From a checkpoint of a small multi-label audio tagger.
Training: soap at rate 0.0018, 2800 steps, batches of 64.
Rows from block 7, named by matrix and row number. Rows with one number belong to one neuron. Each number is 500 + 50 x the weight over the matrix's rms, rounded and kept within 0 to 999. All counts start at 0. Numbers have three digits each.
# fc1: MLP up (model.blocks.7.mlp.fc1.weight, 768x192), inputs 0-95
# fc2: MLP down (model.blocks.7.mlp.fc2.weight, 192x768, transposed), outputs 0-95
fc1.606:545497495492563514476385469577549612564539407424331540520401591507412488502531414439495537465555514459538496595430590520390570493523563408526547504471526476479451517435443598470594488554484465476351482662432482529563576545532499496429550494530483529381514441477509494525470494433383625461
fc2.606:542528508468535494546493462472470490492492487510551589576505443501524496490429487519505560466546493430390403565490376472442597461416464494459539461599379483514626462436638471595461407527526489476482435524535555518509568569588496523470587524455519502426550501514560381490478563556415490570
fc1.607:583545449496505534486472447612372500507513521439593520508511401510489477460502568475490512508490396413441515486369538449442567435526527459436539389511496524475548476454522487562467579413543479520605530472491475542559454475617486538496602488543537559454571567427535521480498473429516542549
fc2.607:474537556510518489434477509522550475400488491465459418546524506529420473543512498388523506508435508543513563456569509462472585630454523583458402494450515503429587485609469357510596536500540487502518408514481486600453474520616543404584468503485429463591518547604520483549494474493417573414
fc1.608:433536531451463519550493507548501514539462446485495493507473457460458470484527435622500500482477559482512512526504473526517511510489494556527469511449438576509546545479440533457504456463478511476516516447482439515408503432499498452546489582481441444454490492448570502529470487514455449428
fc2.608:529522432516510526484538543453483500576522498423524529530505632531534572554471462462501423513475482491446445467446550564466477545517478487505490518641567457427520472512498512486435537499544497506428480496500480480513577518464453507497485499478510562494465482542525516490507585497609511541
fc1.609:509450511463508537451453453412482517447461520465395497504497540516461449513484584554522537476485474567505516562586476500493517466544508497503462528458496392392548481567495538534460480425428542517474488507525546525614549482665497545507534440470598451502372510567517564522412535476478443530
fc2.609:470548477462396556458505547446479519553486512575557446473449459549538518511442595519575417586547528445533446505505502567512495520556410462493459512521503557648486534446548496463540567515507498520466504503515474507495444490468520416564515555520419465528443503494448427441591482437494545552
fc1.610:508474443539511456457470542381538517408556519484525416516461538584406462465507454571535506485542491427461540429540564578474551454507572392465503451571528587559464546531484580549525464522493457528611494598538495545460495453481483549610479566468473509595498512546495471554490516464465380498
fc2.610:463568477484434494383530483524495438532489535558501535481618562495456521589461559383445480441516555494533533577509549612471543499594467535500506469469500440502508416489599471522480562416555488507481522488489447476463451540589424415501566460470504486493507459455431518510515497498568472423
fc1.611:610463501556522488519471401528550524553511453383423476453494524451561418425583461538511565507471472553475531349510536564461487516476448417562497483447486615432489496419499478456560463425518527549536513461494448573475522468503496612479471462501549465509441517471469595458430468497491513487
fc2.611:458556454413543485462425471504546516450469590633553500585498473486463514494416463488458464478510501433519527581489499547508479464580510525490453559526506511535459506548463514522514456557562498443412378426486479492569484516529504421508496573405432511549548535469496460552495499462500553501
fc1.612:527535427462514528505581569530403506549340359408454514474538442584620511534529536418408559512472485440438467475513551414450575541395470512563495581509447511566424459541444585534470425441619475566432511585658494507529440616569547422508506523491498479624451547531517383462348455611557529511
fc2.612:511538473520450571459456449627558542488499539448556518541473386613432579545592534460433489561486533373390540496476551456503520511550571551568472529547563374588497515392548444464531602515464510498443421467438450480565469518505482453556477458531433520497477479461447375472551476536534585600
fc1.613:452493490591526488474501515473540515467569458545549426525442380473470489498474503552510505541547568494571541533494575507477559525519499553506600461498501536500523616570449498466522468500488458484605446551478497541470534544551559516462503492569519507520479557567518450575588566442506586503
fc2.613:544498414438455489571559534521478545549516532455494470485511609524484534518460504554471441457515567520512519454534509520460526477512586555518451503474493441513520466559495446463530544529533469446490671511535493590570459568514465450501451505438556489457571431515557468504492522524440474485
fc1.614:503489458426454462472528474482444438496549494440526560546527544446483508527486484488535576479518509462515431519539566505515550510496459510498489521512494530463541576516492504461508490512475518563496474482450465514472514521516488521467448465518515486565509480567488484510521500539545546472
fc2.614:461549547493576576529533527485542484536501447500550499498482481565499473466542533539472464499397583485464554517531465504421485496527555530502536467472553430554471523497523543510443503464499481441510515505492484536583499529467494488573585532510540467410493400506494499474428524419479547487
fc1.615:582538557508439481414429490488456496504523503528433501545554520459524555501560447518466550541394530507500564518549493494493526408523393403505484519522434532505478534465509582526516449518477463539488503479472579499515548589465579440528469467432532485556454446521518560484451470480520450477
fc2.615:516554523433439563598504499499479536507458511471580463546488508537491492531491537482489502512567414536483532462451490485536521570495574524487541567476490458485484539581473411481525478566531539483539504519485518517468458526508442524458513509455488422481498518459505477443527472509491522520
fc1.616:546508515485441520483465497439494444593488477493615461590492501450512521554504475432464492562476568472433487483484501538509506473604385417507548423448457590392487504631454523410409475413513503465577464355460608571405526548444463499488486501485522499514477601440466470552573527498486548533
fc2.616:477425499524619409488500501483606558516532437472487541510552527569447499452522536584557501439465505463494558554526507463549487471458435592527567525454511467542523466530527513552490441566442470338490451549514455475494564605513515609464488590406570535481500473482543517586509538531453401506
fc1.617:561517466545523499577414543480533529485485409521460529458514460512540481476487500540466527496540478473557566492525527534517463438464492506488584472543468517460528483505481476527576491509498552529540438532437578534558536522505436553511431547455424483551457509528505532501567457461464507464
fc2.617:444460536516536455475422462538513457573464591513482541569524523545496586476515500495575547448407510508474487454587518503470517557487439449508525495437402489467493479476518504549491477481513456541450515430529455433572457446547465527563585417517595466464498490503512524533458529496407554458
fc1.618:418626536593561539513483500572544475493571518597520531512474500489524471593431467544553357382395450452552522522568436443507503525438479544417500522515581536457426501503477487432624590466538454517446526554416541488553463445407333497530553568588473545480512615537497594433451555377409498525
fc2.618:488527454411568468488511531653504438557418470514426511449460523438489539421509480583535550544417548486489526296438661523514462458562492497531470541487586460449445456441440525569541577590397303538478489426471599510577471368616557515476498601464547407518590374598467494506411503388469433515
fc1.619:491539428497513506485478531488499558436511474524463481492444460516535526507474562511435512506467485486532558442494503481542546438512551450539449496485478452487482464546476499551535471513421502480449499535512492568472507442534532470561551415540492524499458445442461523423551515514478494539
fc2.619:445505541500449532506452621442532560524530518490508546477521513520456411486562514531609518477496548494518405511476549496556475516490407518524547488439552489485443530434542495549437476424457530558481523476539436516515516497511512554490505564589525461453492536583587525498481477438557576495
fc1.620:512495461561471496505492458501512429501484514503505504504463565479501550489429464539426457545497428490515493453496587633597524533521462492516446509531526563517480543483541454520415569447475391508540479476499461547550499475533508492525582466474493452502478518481559552489497447538478539559
fc2.620:461482531505510507503463554456492503510545493524520488522492487467455437496549519442555510487434529521479492531544496496432439516550524509539412488501473490477485453485435524567487475578484539522488490532460556576512519500490472509536447576486577539536536479531510451498461462468504470484
fc1.621:453490496487577470528511480480528531497492507498529467577546488528475391577484470503497467487517538478474428538445492493604511448474456453530489477549553499439528502463448510466483499574478485497463513381575474467512475504522488449506483469506553514498529528465489470573477480486525488481
fc2.621:582507541473484556505490444476520480502515516471461473434534544478552605476488471459520479488443441460548519461488534450449479513511470523486513474444477497465432466532478500432458431391494471482495540542423546534510516528466534554457555471549485464451436492521559505454491562547498545474
fc1.622:462491506450488484376547490431497541444545499483543612460444508499435550403500556440433436455484522475520501496459436454568572540448533576527576444485479447421493541499466503418503499534517567458499526573531414513412519578544442478463576531474510505549532486563523538544443446461496522533
fc2.622:457554474542469429573527596598538446550508535563513433539480478470549435537448478455592531443508510548459475415500518528499437520498465553455457500512543525521457491517477460501546533467538521466512529530483494519438461438546535444466549541555553404491593561504480448575427498530484441545
fc1.623:442396536578598580412552537442569457621467545462629517485452500566292535505533406550563533445553485487531502509587596600488496481499509533565521441501464569469425517472499448560450483463593434510565521464511556447469511522513470505535449602422533581542523404513482484501497596526447518531
fc2.623:508446512617297484568457458523398483510469456503660498529433497378626450437581583563540591491596456521478451532536451491624576453481544537344354435557578434423552594584422522523432494465615545474468569594493448615555625481372536520510518460385518524498476578489488538421483379623346492537
fc1.624:486467500510463566528531448439501514490537511446547538512549510521410435431507507481494479568481558466508433435547488497486494435438551533481464513482478570477478514514500480518640432540371491492463490540489537491468517481493543489448461501512550508495493550481520477468519517514472504444
fc2.624:548566555437462473523524515503416452476510498518532522494508482492534561504553459528517444544516395544464545526516509562528517474560443519541534523532489454458527468530539485506468564470491500530477556456477436543572541534411438601578494473471444521472474408489492494434556503411483542443
fc1.625:437555492553541493504544525558425423496528547446422470429487473646485436558437432525496507430538537432489516509538569405485483456526507516518494595423461482566440541470439551500534476411556467512506532491411618543475420499522543425449442497510572422609528561476505502552538523530425465579
fc2.625:503499508451404483527448498519622523453459496413550460538497529446520494451530577538467446525444431521520567580519428599527530464488474552485470462518498563537497506525509553472554517511484459483590494470571481431481536454404439602486507468536393438403473431548508489436437578477572678445
fc1.626:506461547559555377503479351508430518600631443537587393526540583453543466505519590440498506521433510443521522424533531551447568470509523394416452530495524493462394507524469477458519456561494286572567473453607368450419485513427533489497575467469482512486545444460587565457492509513605489528
fc2.626:571544482593495447543594566476553491523504607566460395552559522445468587483431516605535544463499587601530488567434453545372456537562610543508428477482448442573477441535494508480447454521536570451487530595426547495516564510387512427537515518486497525490474541513532443443485465565555500517
fc1.627:613529578514479530484526467543599406478412486511517518448525420554539509470508415544389508499506505490494415399453585624534470535548457444491524623523554494448435503395509494511461471452545408516491443525374463573409486560498491565495509581512476583480496618519509561535539522519547631460
fc2.627:480595522487515476490564421426491453540482516561465532566525484529585479521559554395571494569435526464493526550412507498484425520537524404479567529562454445560557465476469475512556425492536552496598541413508615532548475472492433570569489497446497380437508444443502473483531550426358482315
fc1.628:458486500578496399476550503565490570504489475559493495587530520520433507405455504530560607554512506530485531517527405520457503529430512466568474477463538528514442396506420439486467461446420450539410454556513531482519510578589434565473490454535501404497512450561430487513530507476550582572
fc2.628:529463484577487465562486489505441492360452549516515511460523559522551445621466482557484478461544436529451561568497467496478505549562478516427483530487534459435498531503578624542501499575486506581493457513507467544509524541561535546545463529459423502516582562457533471600565521574483446406
fc1.629:527487571461533525440460630504523528433489555447476591544481522453498476434524457461508497570452519481480484514473464546489490487440431487526444503565459476467462471536480533471422484501464473548459488533520452478460544464560546492513452494583507506527476481503451458447538565430487533496
fc2.629:391505582481508571464573500526444561475478530437528555507531516547522490482402463489541548510581504453488566516484487558497538530583480510506539498404442460451453549590420573530517475490514490501439459454533518504485444513541460490471559481444465538510466618476522490454519449576468451478
fc1.630:504524539499553513506497506533471454423500470508522572468509557492475442555523523557551530494408562443473440458514582495503478483402506485506528550486417529521479443541470558497519494568622508554477412491485497499450459486508476512473461450456541418479587598506567494502509564497502517423
fc2.630:561555488498500463484528565497503653595418492523472495463507530451491534477559416516440585464502576607493489559429460530519520526523514520505559402529527475423461490541472491507461553528465497510544602465496525463484508442414457488520517520534432514459430452485532551542505472494533464532
fc1.631:568474500613483517502517501450485515432551504496468597434480379538450508583549507470537514472533500378482592495440546531508449553455516545533454514532467509540396454538416491443516479438623478490554521490559590417486540549511513416486428498492579462474453517523472564479476477506508508512
fc2.631:393460385496541504453535480494480495524484485487643494449457591497499487469444463501517609507495481504515473484511435445505572512479544553480490452419500522429566502447526509520497547523494479430477458537432515520562518531487519525464373418507521453517515451468583483575496544538514543498
fc1.632:507509490554556540519531426436541417504569478486508474465445463467437451604512482490413589435543527496501563427570534551514468549431481474529490521457512518541564529535443538539530523511452504515332489390428455645492439405392513577481408529481535489469499521465526486420482394501517501510
fc2.632:526541493460490488469491615560446629513525516423443467504517518402552512421501475416513492586576483557450512491538545415504485529442538537521504520486567614488523539520505502481497487502533501407517531551535558473561460583503427533528579446549474472532518521519471552390487515451550496510
fc1.633:521475470477501479514469543401519565567585353448591489484400517495532474555457484478435471468532487463510498432464526504509422483517457575483522514498419552591493470449459603492496522482481480501571479415498450492543479472510507510472515460513485486579502556502567560555442481497582508485
fc2.633:471489485556507442566442567443444505478458546563541526474592536560466539485628556418504426466580430518564578515452481592548453499520528468470506505502542535515556424501492481524511548522542448460457451606484496446448575554448505510490422534523571401484488484538416538452513562465369539532
fc1.634:482507502542471525485433408590568507500454552503516515558427511554507540457547555560484430434405457525546568481372483455442484472550511532496493470506571424446480484509504530542549518473541464496438451508506518393533541452470527559473488411479524524408454610535453511542578552507540551503
fc2.634:505545472492488401569499487482472519516516445486493483518500515512513441573384523472518521582533558558477493561574462509502524504488533471537493572471556515426502554548493611477420479563502360490454505497471464502553535555446438480520516518535511538557545419472505501452541533472510552534
fc1.635:437562485543491605474579506568470436550465486474556433556458626548498514494471501556487502494425536570452558508389528515500417515451478473538520442419457587450552485456496588513526507493496440417456466450543515494529533473492542560485488496554533461508559456436486478486540464506525532529
fc2.635:490501501539490366552445462537505530414509598448491467471525648417489517486557541458512471444547447547526522563481577472587353466451549525458476475512420467404477514560522483534448462561566584527554489401464501556444462431495444513512512463484446483487531583577524493458477486493464490512
fc1.636:477498543485486458525384493498517489480516417462521576534508540471532491559552534511502513498556377494536433528496487528548557545477469517475494529547478485510513600499581463468589543472491527536477453515513513487401517460547469518536483476515463420486514433556524542537424489390526512426
fc2.636:465514481444551585440488511478487514520562482496498474433455579531502518420530433490518449588433585480501536552421483521480455443517454500554511388456506461514481480455571479540461471504509450561545533512536579516558540538435625491504525495521558575501511573457513549392521609517532532419
fc1.637:431510521489507405513493487515459535524433554503583512531526612455498460496502489500548531456472499503505485593529471438539487425448504478440456468428492452462480455492479462576453477465495513500486406428476597452529498498469548426510555529471570559496566460500514551484480516471469425464
fc2.637:546501527550511535536478500542436511579524526482434524496487502421471458552438429501464558486548450505471533519465566518415532486521455528487499567513573498499460538537462520476497521550505434535541601551517487512439547518528527526509475455407465484558495498521492501475459483519473528537
fc1.638:443543642546588540516403548552466519552482531504471402472488498513455485437548488550472499533495427504530610497557547523600530535534510482510564437513581525468518475503502477490442498459515461534518519419488455548495532449553481506506468496389453588594568474511519520514510513388552514511
fc2.638:523531506472486532548566494467507437513644451432501534459432492497530532509530495512435497430485483538470462431468486528454467453529488555505435585494491445471535455533474429491419408568440411465464523494443483516558430446396572546379493488519385438479491580563506442506470507442446523520
fc1.639:452488496447492430453528499511462455516445375503479530577550487593493503514421536527522458549500550494449557486432536486528512479531457507457457489536454550485452491524472518614534486519519466484518505541521517496452552522527508453500496485472640556458592553512513540516547526509490487528
fc2.639:522589485494494466564581507496515517575424556521543476458520523471608461443513508480539476481479505499455438505536461417442419519481521498439532572528600439589579503481523503443481517467459446490453507490469516489513465470476510502450482576428440471564474464530420479466484479537487475527
fc1.640:476486469528522484496417517501499417431471391542387506559407548509523495587440490528441456517516528616477462411403561630562475551462534490497510438534509516450561464528585538499467477487566487536440490461451441526559487483516453466471460475582437407551447595445588468454443552489440355513
fc2.640:553532488593523428577475470392476540412524458492581542573530605540522504545509501490520593580477502557354489554445554513489469518503411425485437500456397487492478585498507533447555498532545487512475521391536512427599534475496486533513533469535410397418511410417435644588392585595463613498
fc1.641:457478531518495481566519544483447475528479571525505538517451420507473486538520508485507532471564498492483474454440481502510580503459537372453409588526494531509461537466499556531554576430566470553482491449456474487508481464520511454467534546468488500504513485540449520463424432526498534490
fc2.641:545477563473562548479527524537488468473472446451415505446596521459514449459521476468460461497496551468508520467564456499476552476560524483504500442541516439460528452518528444575473427494533487460507474524535457518445488451456488533511467479519486499507509449483501544550558471513480517485
fc1.642:458482454427516436471505553544455534586554489489507503538557478505425539585599491551489473460485458399514557556490544471506494563550580449519458488563481538462505523501483429477418463469512455469478470617438488515486566435529451521476449416490576477434483428426487441463495505430433563507
fc2.642:518515563511455549526456495456555417440492531465536556471476516537502489526498375479517509565473568498450450428451487430475575512488480508507548464505501412520529565463556503513558498559531496514485531530463556491558586516516553511437543586521466569516472500507476544548536535506477487529
fc1.643:486560573476472474531511477474518475588575513503499460497514594538515499547518513559460561506528536512389503461490470407500390528549489437533427508448433559507510477542468515510430530453516415378474548534449513473492560495584456557467453505424616419498483583509517458517490476477447447546
fc2.643:548486413616434493567541429489474575470406484461404584504458513550555537546476435480474435542437457574467543505562541558457551435554574540513452572455498429477426425593565452503466508434485507541521471477497583530574508465387504535466508480493355393487503463434495535512496427572519442577
fc1.644:475508473546454495463479505567527510430500522503434435547510541571545487493494480406497514453557474482541542535505475543513486511541478468442462474499476546486510520520526566492530444479407445498506531434528474503594466572505458503477482376482580531445519493459500440492552516541474529533
fc2.644:500492485499517472484487502461476488466488461489550554477495461425469467540526494517553508568390483505461472555509571486552561529492528489491505490526495439534520452507529482533515500543492568558456519524499537568499497531421529465569514562456479518524546506500456536437493483496445459522
fc1.645:473426556459460429518461358561432524486471482513462601413474477422521468485561520468434534449500597552483520437497483541468574444468569493544533530535484524476515569450536458491576609491570527482456528449481439532504424455465561558445507544468605474506487499547547482507486552410541551502
fc2.645:536601466502524527463508567479517498598472457465495437509458500490491578468505426527576477491469480469479514495511425542504421543488477526568560537463527511457490506505456467473422468426588435494517425543484507464435543547558501537428509426489562442469462463469527520433486475529541492451
fc1.646:437471439492464581434586531449434445551405464444471399524598566488569417547468476530413569608402457398562562507571517570441503480592570397489436502522448446538546618551491480580518464435549493601504519474436519526486335529481606477483435436507600491640458513587554514519486457464562600520
fc2.646:443541518561490454551516475504461495439486525566518456525417514479500616481520529422496508431575482533391535612383461460506553597505545464531508468441474520406451417477499578498467457512434534386480605469512564472443524614586381490527506542511505455555590430490465494557518457446465491502
fc1.647:535473510501561531574475581453536512522449571458507414497591510512409504476568450479443460527520462467500514472514569495479452567498508431485394489481500549503502475549538439548432548573556454527624427456462477555461513497499495597485518512518502485447462524481552510460454499576511551422
fc2.647:473510461508472502423531440545465492539551507570529472572531489542558465476552476576531537548486530495464434521604508493431490486517533467447606537506514530484586484422476442571450384417542507469478541575551568524546487574480424451542463497464448511571432501475420487527541525463585424494
fc1.648:490539496535607515541512473513500477488557410587534500537542434544464462510511472542429564382356563429554509418417495519566425414439563538490556544406491486398319520470342522533456608545500444470589506504475499538470438521582479462446457539564545451461549549434546551455511457500481578508
fc2.648:508454423533475498479454542539420526443470549423486453529512487473542524555502478441565493496448435505486424418427530372482450519555525437472451477559539488559505559521489423452533422545487607518415573490497430436479547443529527563544482433526432570536459414574480612466472441491476531490
fc1.649:452480445535451453580515394537507477477475481515566642509504433581438471489524547523552507512417476513457557453497466407595437520589518574466406541524465474494494479454564534465524508488496512517455489405467528576480465524486438559499523506413521498407523556499471400534342536392509484494
fc2.649:517553622601505540448450558460539450547542520552467376560520489501579505499542486458489487506528435443452460502509552499487598495464551440471516516459517438537469523450481466533514503460496476554522475505431493515522556537494564461472483488478515520580472456565535454531455587583511517518
fc1.650:424555508461465569514535449381620477587565520436492547681533502553405461541455502418535448598460448507522484469498590346510481556430529438476510571583527619468515349483467576495454573453532424417323584527483487420475458517575528469393565424425412531434496570554514434457560643492556614477
fc2.650:505535485470443550655472552503411495526567521656474486486532491557525461558567606546504510384504456553497510529497522502473480574415530495487468527544493480531392559423441568526458472545510496355511507518485486612551599484506560377420505517461531530438496565510518401529524518574604519463
fc1.651:504562394444436547490411534414454506534394550582503533546518434627478585439574537483480496549464466556476554483445618482532539488530590462547539470561460648528503590529483529545502575471510454397494468487479385493652403482487543452544465490494523381496540534377437525376493536545558558526
fc2.651:419427563504533528469515591596556458457531499507500523499502535493423582473456493594476524457494442514495468518534444582476492522532510444476474504603528366510588495435542497519427479455500468558568500532619464499386440530464588493500535428572458531463572488622619528457549512474539411474
fc1.652:537509509503543475561415538539529546465503492482467439480494484462487514422545471594517491464456453453510571478503496581565528439481516444532473544502513570412506439514493499514400536384518407470515610413484506515487490486433428555446422553505552457401513606508476461433453469517480473509
fc2.652:520526511451551452529512445479401534476496458548487514535468514456566544508507522469476524500425470538530358472520602461471438584527612624541445505485506437550441540571492512519537473590501549494496458578429488454439511451565579514521486476522506506530471494493491520553501473574518529508
fc1.653:501609353508457562495541492493437635438389377523493533551555485507595495492458490488474490538435554477514505595533598664552462453353459493520534461523572568500463568515565411455522433612573492472471629490459559602461450461577496545398485397310602579452473423419540418474565530494459453462
fc2.653:498442542461579526564468461434499406495518525522538461484440442545422526518532455584484498389517497447428484465469394412480548534572553441386386525593527440491443456534508483473490544469449493487491512427416436451453559491434438544466503610500499498559562489561457558429523468500536511587
fc1.654:404474559492468542498488483470433533509483428469508520528466567485464508517580463559473451550458406501423465506531537574465470464503490559466537502479521410446523502475444533513400481461471527463533435512549534462510418465476483475550507471496483550547536562493486437493455430527445513455
fc2.654:487488499510501498439472467487493590470475442485528520487457474520503538462440514403540420515532597542531603496450397536487559568499514503498498502540508586475516491460444469478580479503534423477472428531500542530537510440512507434520534475508460492468518454460529493522494631517512518443
fc1.655:443414484474401526541497439482421449554471483499461496446404528575495489449494513488470531506529590530442528543529559466440598463505592463555519524422545582450539451447412504435485604496479442508426531502496481484527506552436563449530524462490565555425483426443546485419456507425572539504
fc2.655:539471572474472440493540467507496484393477518543525527518535553477493468511523561472524484562526388480582450467532505521461530606523446605515524449500509472541530523525589434592487527475573596475588505559428434513529428469457508493523576462436490419492530486533517522560470460531466557515
fc1.656:465502472443483471532517486503524520502466416430501471538531491506473533506505456441506494496436515491528531579481441495469452461459444504570495531495505573477468597501516522538409520479542438546556572528488506481525495499503516521542550453520523448468518542526506417449504492503494462486
fc2.656:534543427508510521523458497472472468453552494490476522478492496550502502487459540533467436458512543448525470485506442479527561577604502536500493524515529498487491474540433501438538485506465524479455442464488527522498493534559537474478459490527512540499495519492538476515469507471468457534
fc1.657:487480508543515425531470520498520496455560432514511537526464552501475577436507428501442608544607467528505500430388532563523482511577629519440424498419508565476442470483410407506442506494486483550505604526479443502563495547485480477516549467479470607492426587527455451538542550544561492484
fc2.657:416417459523535488498467487466513468476459481565488574462518471566489433441434473528483502527473433476500539542559453509540603397486514514524399504435519493528530450548449556443561585452471558519506454532520444455525565523463490452439515422480420521454480568419610438530595466475507529600
fc1.658:487608545462551493494502476455496486426519499428543549485486518475477492459525444501516458530513523457517468506473466560491486546491515451516505509515460558512522530471501503491484398546409429489530534486483475520495472450481451504511472500483554476492480564465556461559503533496472419477
fc2.658:509584478554486542494482492477525511482554480502453418519529546530471529517486521528500467414519501559481564465552480535481494467460531448440484473520513508494499476482532485480483519501475511485500513529460467508483546489477519577508500467464475488506499498458534484485524541479589561466
fc1.659:498411499496493510426443565383453470496482545478586517501526557476435462528410474614506414475562449492505551495473484446493471448550495461512490552379458478471423439482435445541494428496501569485484417586367516468452457485491515459499439525493499512463508489508521544481480529471546441427
fc2.659:501512436495507522510563529493441535508440403465500515500510480476460477550547473396481544446538496516563407495505524498378584477518507524561462414459576545517419577567721565524479546493518473502440586465585359467481549499548500517501519478477499513537514568428474445521472514626436506561
fc1.660:535453520547474526495440445474524549453508488487480518501462511483466506461508532595454613541477450497521544516500465477472528477522575484452447442456506569456471552434529480510404465508478499489537491447459463503588520524549516466429466449514479513536539516418496450500545480474482490485
fc2.660:518496484505439443431488518414494482571535487441531426522528502484513511489470517446441525534455510522547516517490523597560511530518499518484483438475490521515620449554421483466484401537519469504414501456547558497530498472512520515524540540549546409538531580514516461488485406524516494528
fc1.661:418485508402579485509567441473464522501577463467539465584477433532544593533482475547493488578412509565540534464514477386512507536544468494567432437538545409495498435550476522524360539481508533546540594445573492450509463508507431499532419444441419580567474537498463549431525495522563520446
fc2.661:595461439570425448449390546436551483424434585491477459457495554504462459456527488503552557529573487456499501527508504507512483468553557559450501555487446412596498510558506486476498501472500477458393465441439466564515475548499540479404545493593599396510508509501508506550458490462538518511
fc1.662:532492477503511490458518472480488489461549471452587544469438491578556501522513525493488496619476460550474566502499483466377482520494491473552478500443497568534453439508500533460532465525464481503518486490472490525498543481522533467447477592498440494511462521519364542502511548449476521514
fc2.662:485509471504521460584455477471546491560478575492506486522531550526415479470526428526456435408516534499456457476532514476582507485404367535465564546521435495546547476491552479534510477519493467527426517555504508482520439511462474518442488430548511464528452481518471472438509433512513511545
fc1.663:544435493467573461404513444478449543430449556469474441479505547503524475556469522478510504556448656582497514518599461534485416581562466557515517528537490485489483485544505557493526457488545542513474512487489590528486460497388470503465491503448517554451496452592566460610529484549453525489
fc2.663:506557501491461520478529561579581574590445478416487532535501489459498513599458535536505486463526441454537522462507449520397568487446438470554533461529456501543487540457475593538453499540412451494448526409504400481453373563493430419571471604580507513468397513492439506549483433515557504493
fc1.664:480478416495523533518489449481535473533532372457452534534467392507459560467478515379467478541464449549470564529503481585495450455530537436466488500470521520528537470549475573530436463451511441437507553487478601514403510464476535486456529456389470502542487492528444474530438468514430464574
fc2.664:552540543512457510537517542474589463447393558464515489497523500598374505577425471515529476518529509511452540419487467469473467535459511504529539544469434462488486456418455514490472483583441486437601430446507420504518458473583393531549536526547577527475562498494548498516551480461471537498
fc1.665:491463448492499529444463466524514505567485529526547471468553615535472492583473472586566589484541484454480485514410476505496604491476490504517440406486467458482472550397408505484451444484392471490524492509431411531474538412472421545492512435483525561494462519445565631383587621469497540498
fc2.665:463466416505321594560553630460426466451491548444481518463663492426564583531479491520453502524418439612499548540553375504542389547477569544513556589489532459456567561530540576468485458454488526466461638388534574536377449550501592483520506605582490517394446524495529508455623605529510469496
fc1.666:505476534464433487564411488479441472538471542488435521463491531517608508442442417543477458441503452509501523413484523552488546452569519498567445517438459504467526551544514553495437467556525475518470559532468519484469545486450508611493485535526457517521484508539483485515487471439457517568
fc2.666:475532462505552514481498482502474540444503442596542497496463449541473478566494561553423500541454560489477457454463507420520531489486555484477539482491386479510482415546510522481547553507572525483479506531518497437452487504553475490560462398496443468603456523459502533513442565475556542604
fc1.667:478545507444476555523531527546523484495442492460513523579424487539462484483427518491541524404527542402571548475480501513489471514484589492456528510483511490519480418541509477532540457524479564525482538578551473534584477613477473443461491546593594456492489549413477498473364646424517549459
fc2.667:552450352510418458430543435506572530419455476464464546462544427428501415507498538423532523463541496517577500527475473481510482465465464422467553371543536523419454546553536469536530467597514480569499489444410565525433461503624392570501528566440542449536476497530486545489520385427471457583
fc1.668:436587481523514494467512424457514454549479494446564456527436497547523460505463499529536507403465431509482481462413503541553524463460456444556540514471448506527525524485498461515472481497464536530417538476521452525462498474511503522465458479501600498560429490532501524580500549407477522523
fc2.668:585508604503513414514560533511510540536491455489459504414421464391504506467516502511395465627467518490534528534529496442414497480565526516524490489415511518483511515543501524550429549528451475462419446512488578548486457462553481485468503439500506591536563425493467469515513523477507492565
fc1.669:529470512519486469429425492413555555547489485500563521477516532459492555527517511537538454467456477489464422467469479495476546522506537475437518565445492454534460478540488544473451535549522575461569423468526531498551505507558489551512467500524506451514512482566544510449552608439465581505
fc2.669:501511518528442423595572505544404509404411499616540530564433476556444451508445557482487459541479567450547492538508469515454436428469534459560454471561590507579528555396491553520524494485518472548497495529532460463499491409432582463537535508540569470535499562464471477404520551537494428556
fc1.670:520433591518466558524466629456449486430449495503580534449464439604519454560513429545505498559567364480519499567431506509485482465587529592593471498455450520461562528569450493522477504451627456564439460516445374444531515543408462498508480532535440598507416527454431532513440509471509518519
fc2.670:522387565510498411464466419509466542537515450529503465514460567498422520407465550469416531476450567533442527462570528567525469509515526483540435489527500495541410470355597429478475523466479592352488520484506576487451528442516596528578505487547494438462582578554593426510510476526494456402
fc1.671:507550581477401532556455513491484536481505438533580430623467559511450514503525525481467491519492575512488492487477487527495488500473477536512515534487557528444566607520430603393529461522485423457529470448498493527500556520546490524420490492492564529431544485448602476506611526464454521538
fc2.671:472461478546497490537519512461562496447515482489523511369548471473510522572515494565499575470459410564500429513571476480515478488463448560457506397564478424498491456517509514562474512424499581565418575587551504478529515523426615485489575403478544480479516380505491533557433586580537521474
fc1.672:560419419394471556545429483536492440474477480498552479603534487556331455569606412514504500467549508464474482514502460482501403497517445550566473529428525479453440427420423464474434537522534441467492573538439429562510547603475484361488506479578525528525540494544405425470573541514488511469
fc2.672:442506504569568433563504478535479466523449412588513537515556431575463551458390529464521463513433529420499600441615585489466471499458479415428392381515584508521557472462552477596607448465449461504628460499454542538556482501506504555460517551447508466536498578530502522474476392440532565578
fc1.673:540437527569492452534534477439496456542438472450473526487442459587545493488541511563464435511568510511405513489502427522513437546506503500453475553453444494412435504475489420472502476457452496459517520499488451457474532472462510520489432552407574622497476582618541528497502475487581513436
fc2.673:533523514513497494517521356546543507514495439463516424532462491506590465453437489483496559503497499514597564485502449502530533427505492520459394569534481484585582495474513504472457474553515490489453467508495378416549503592420477465520469511520505492476521476453499536415485433425495464427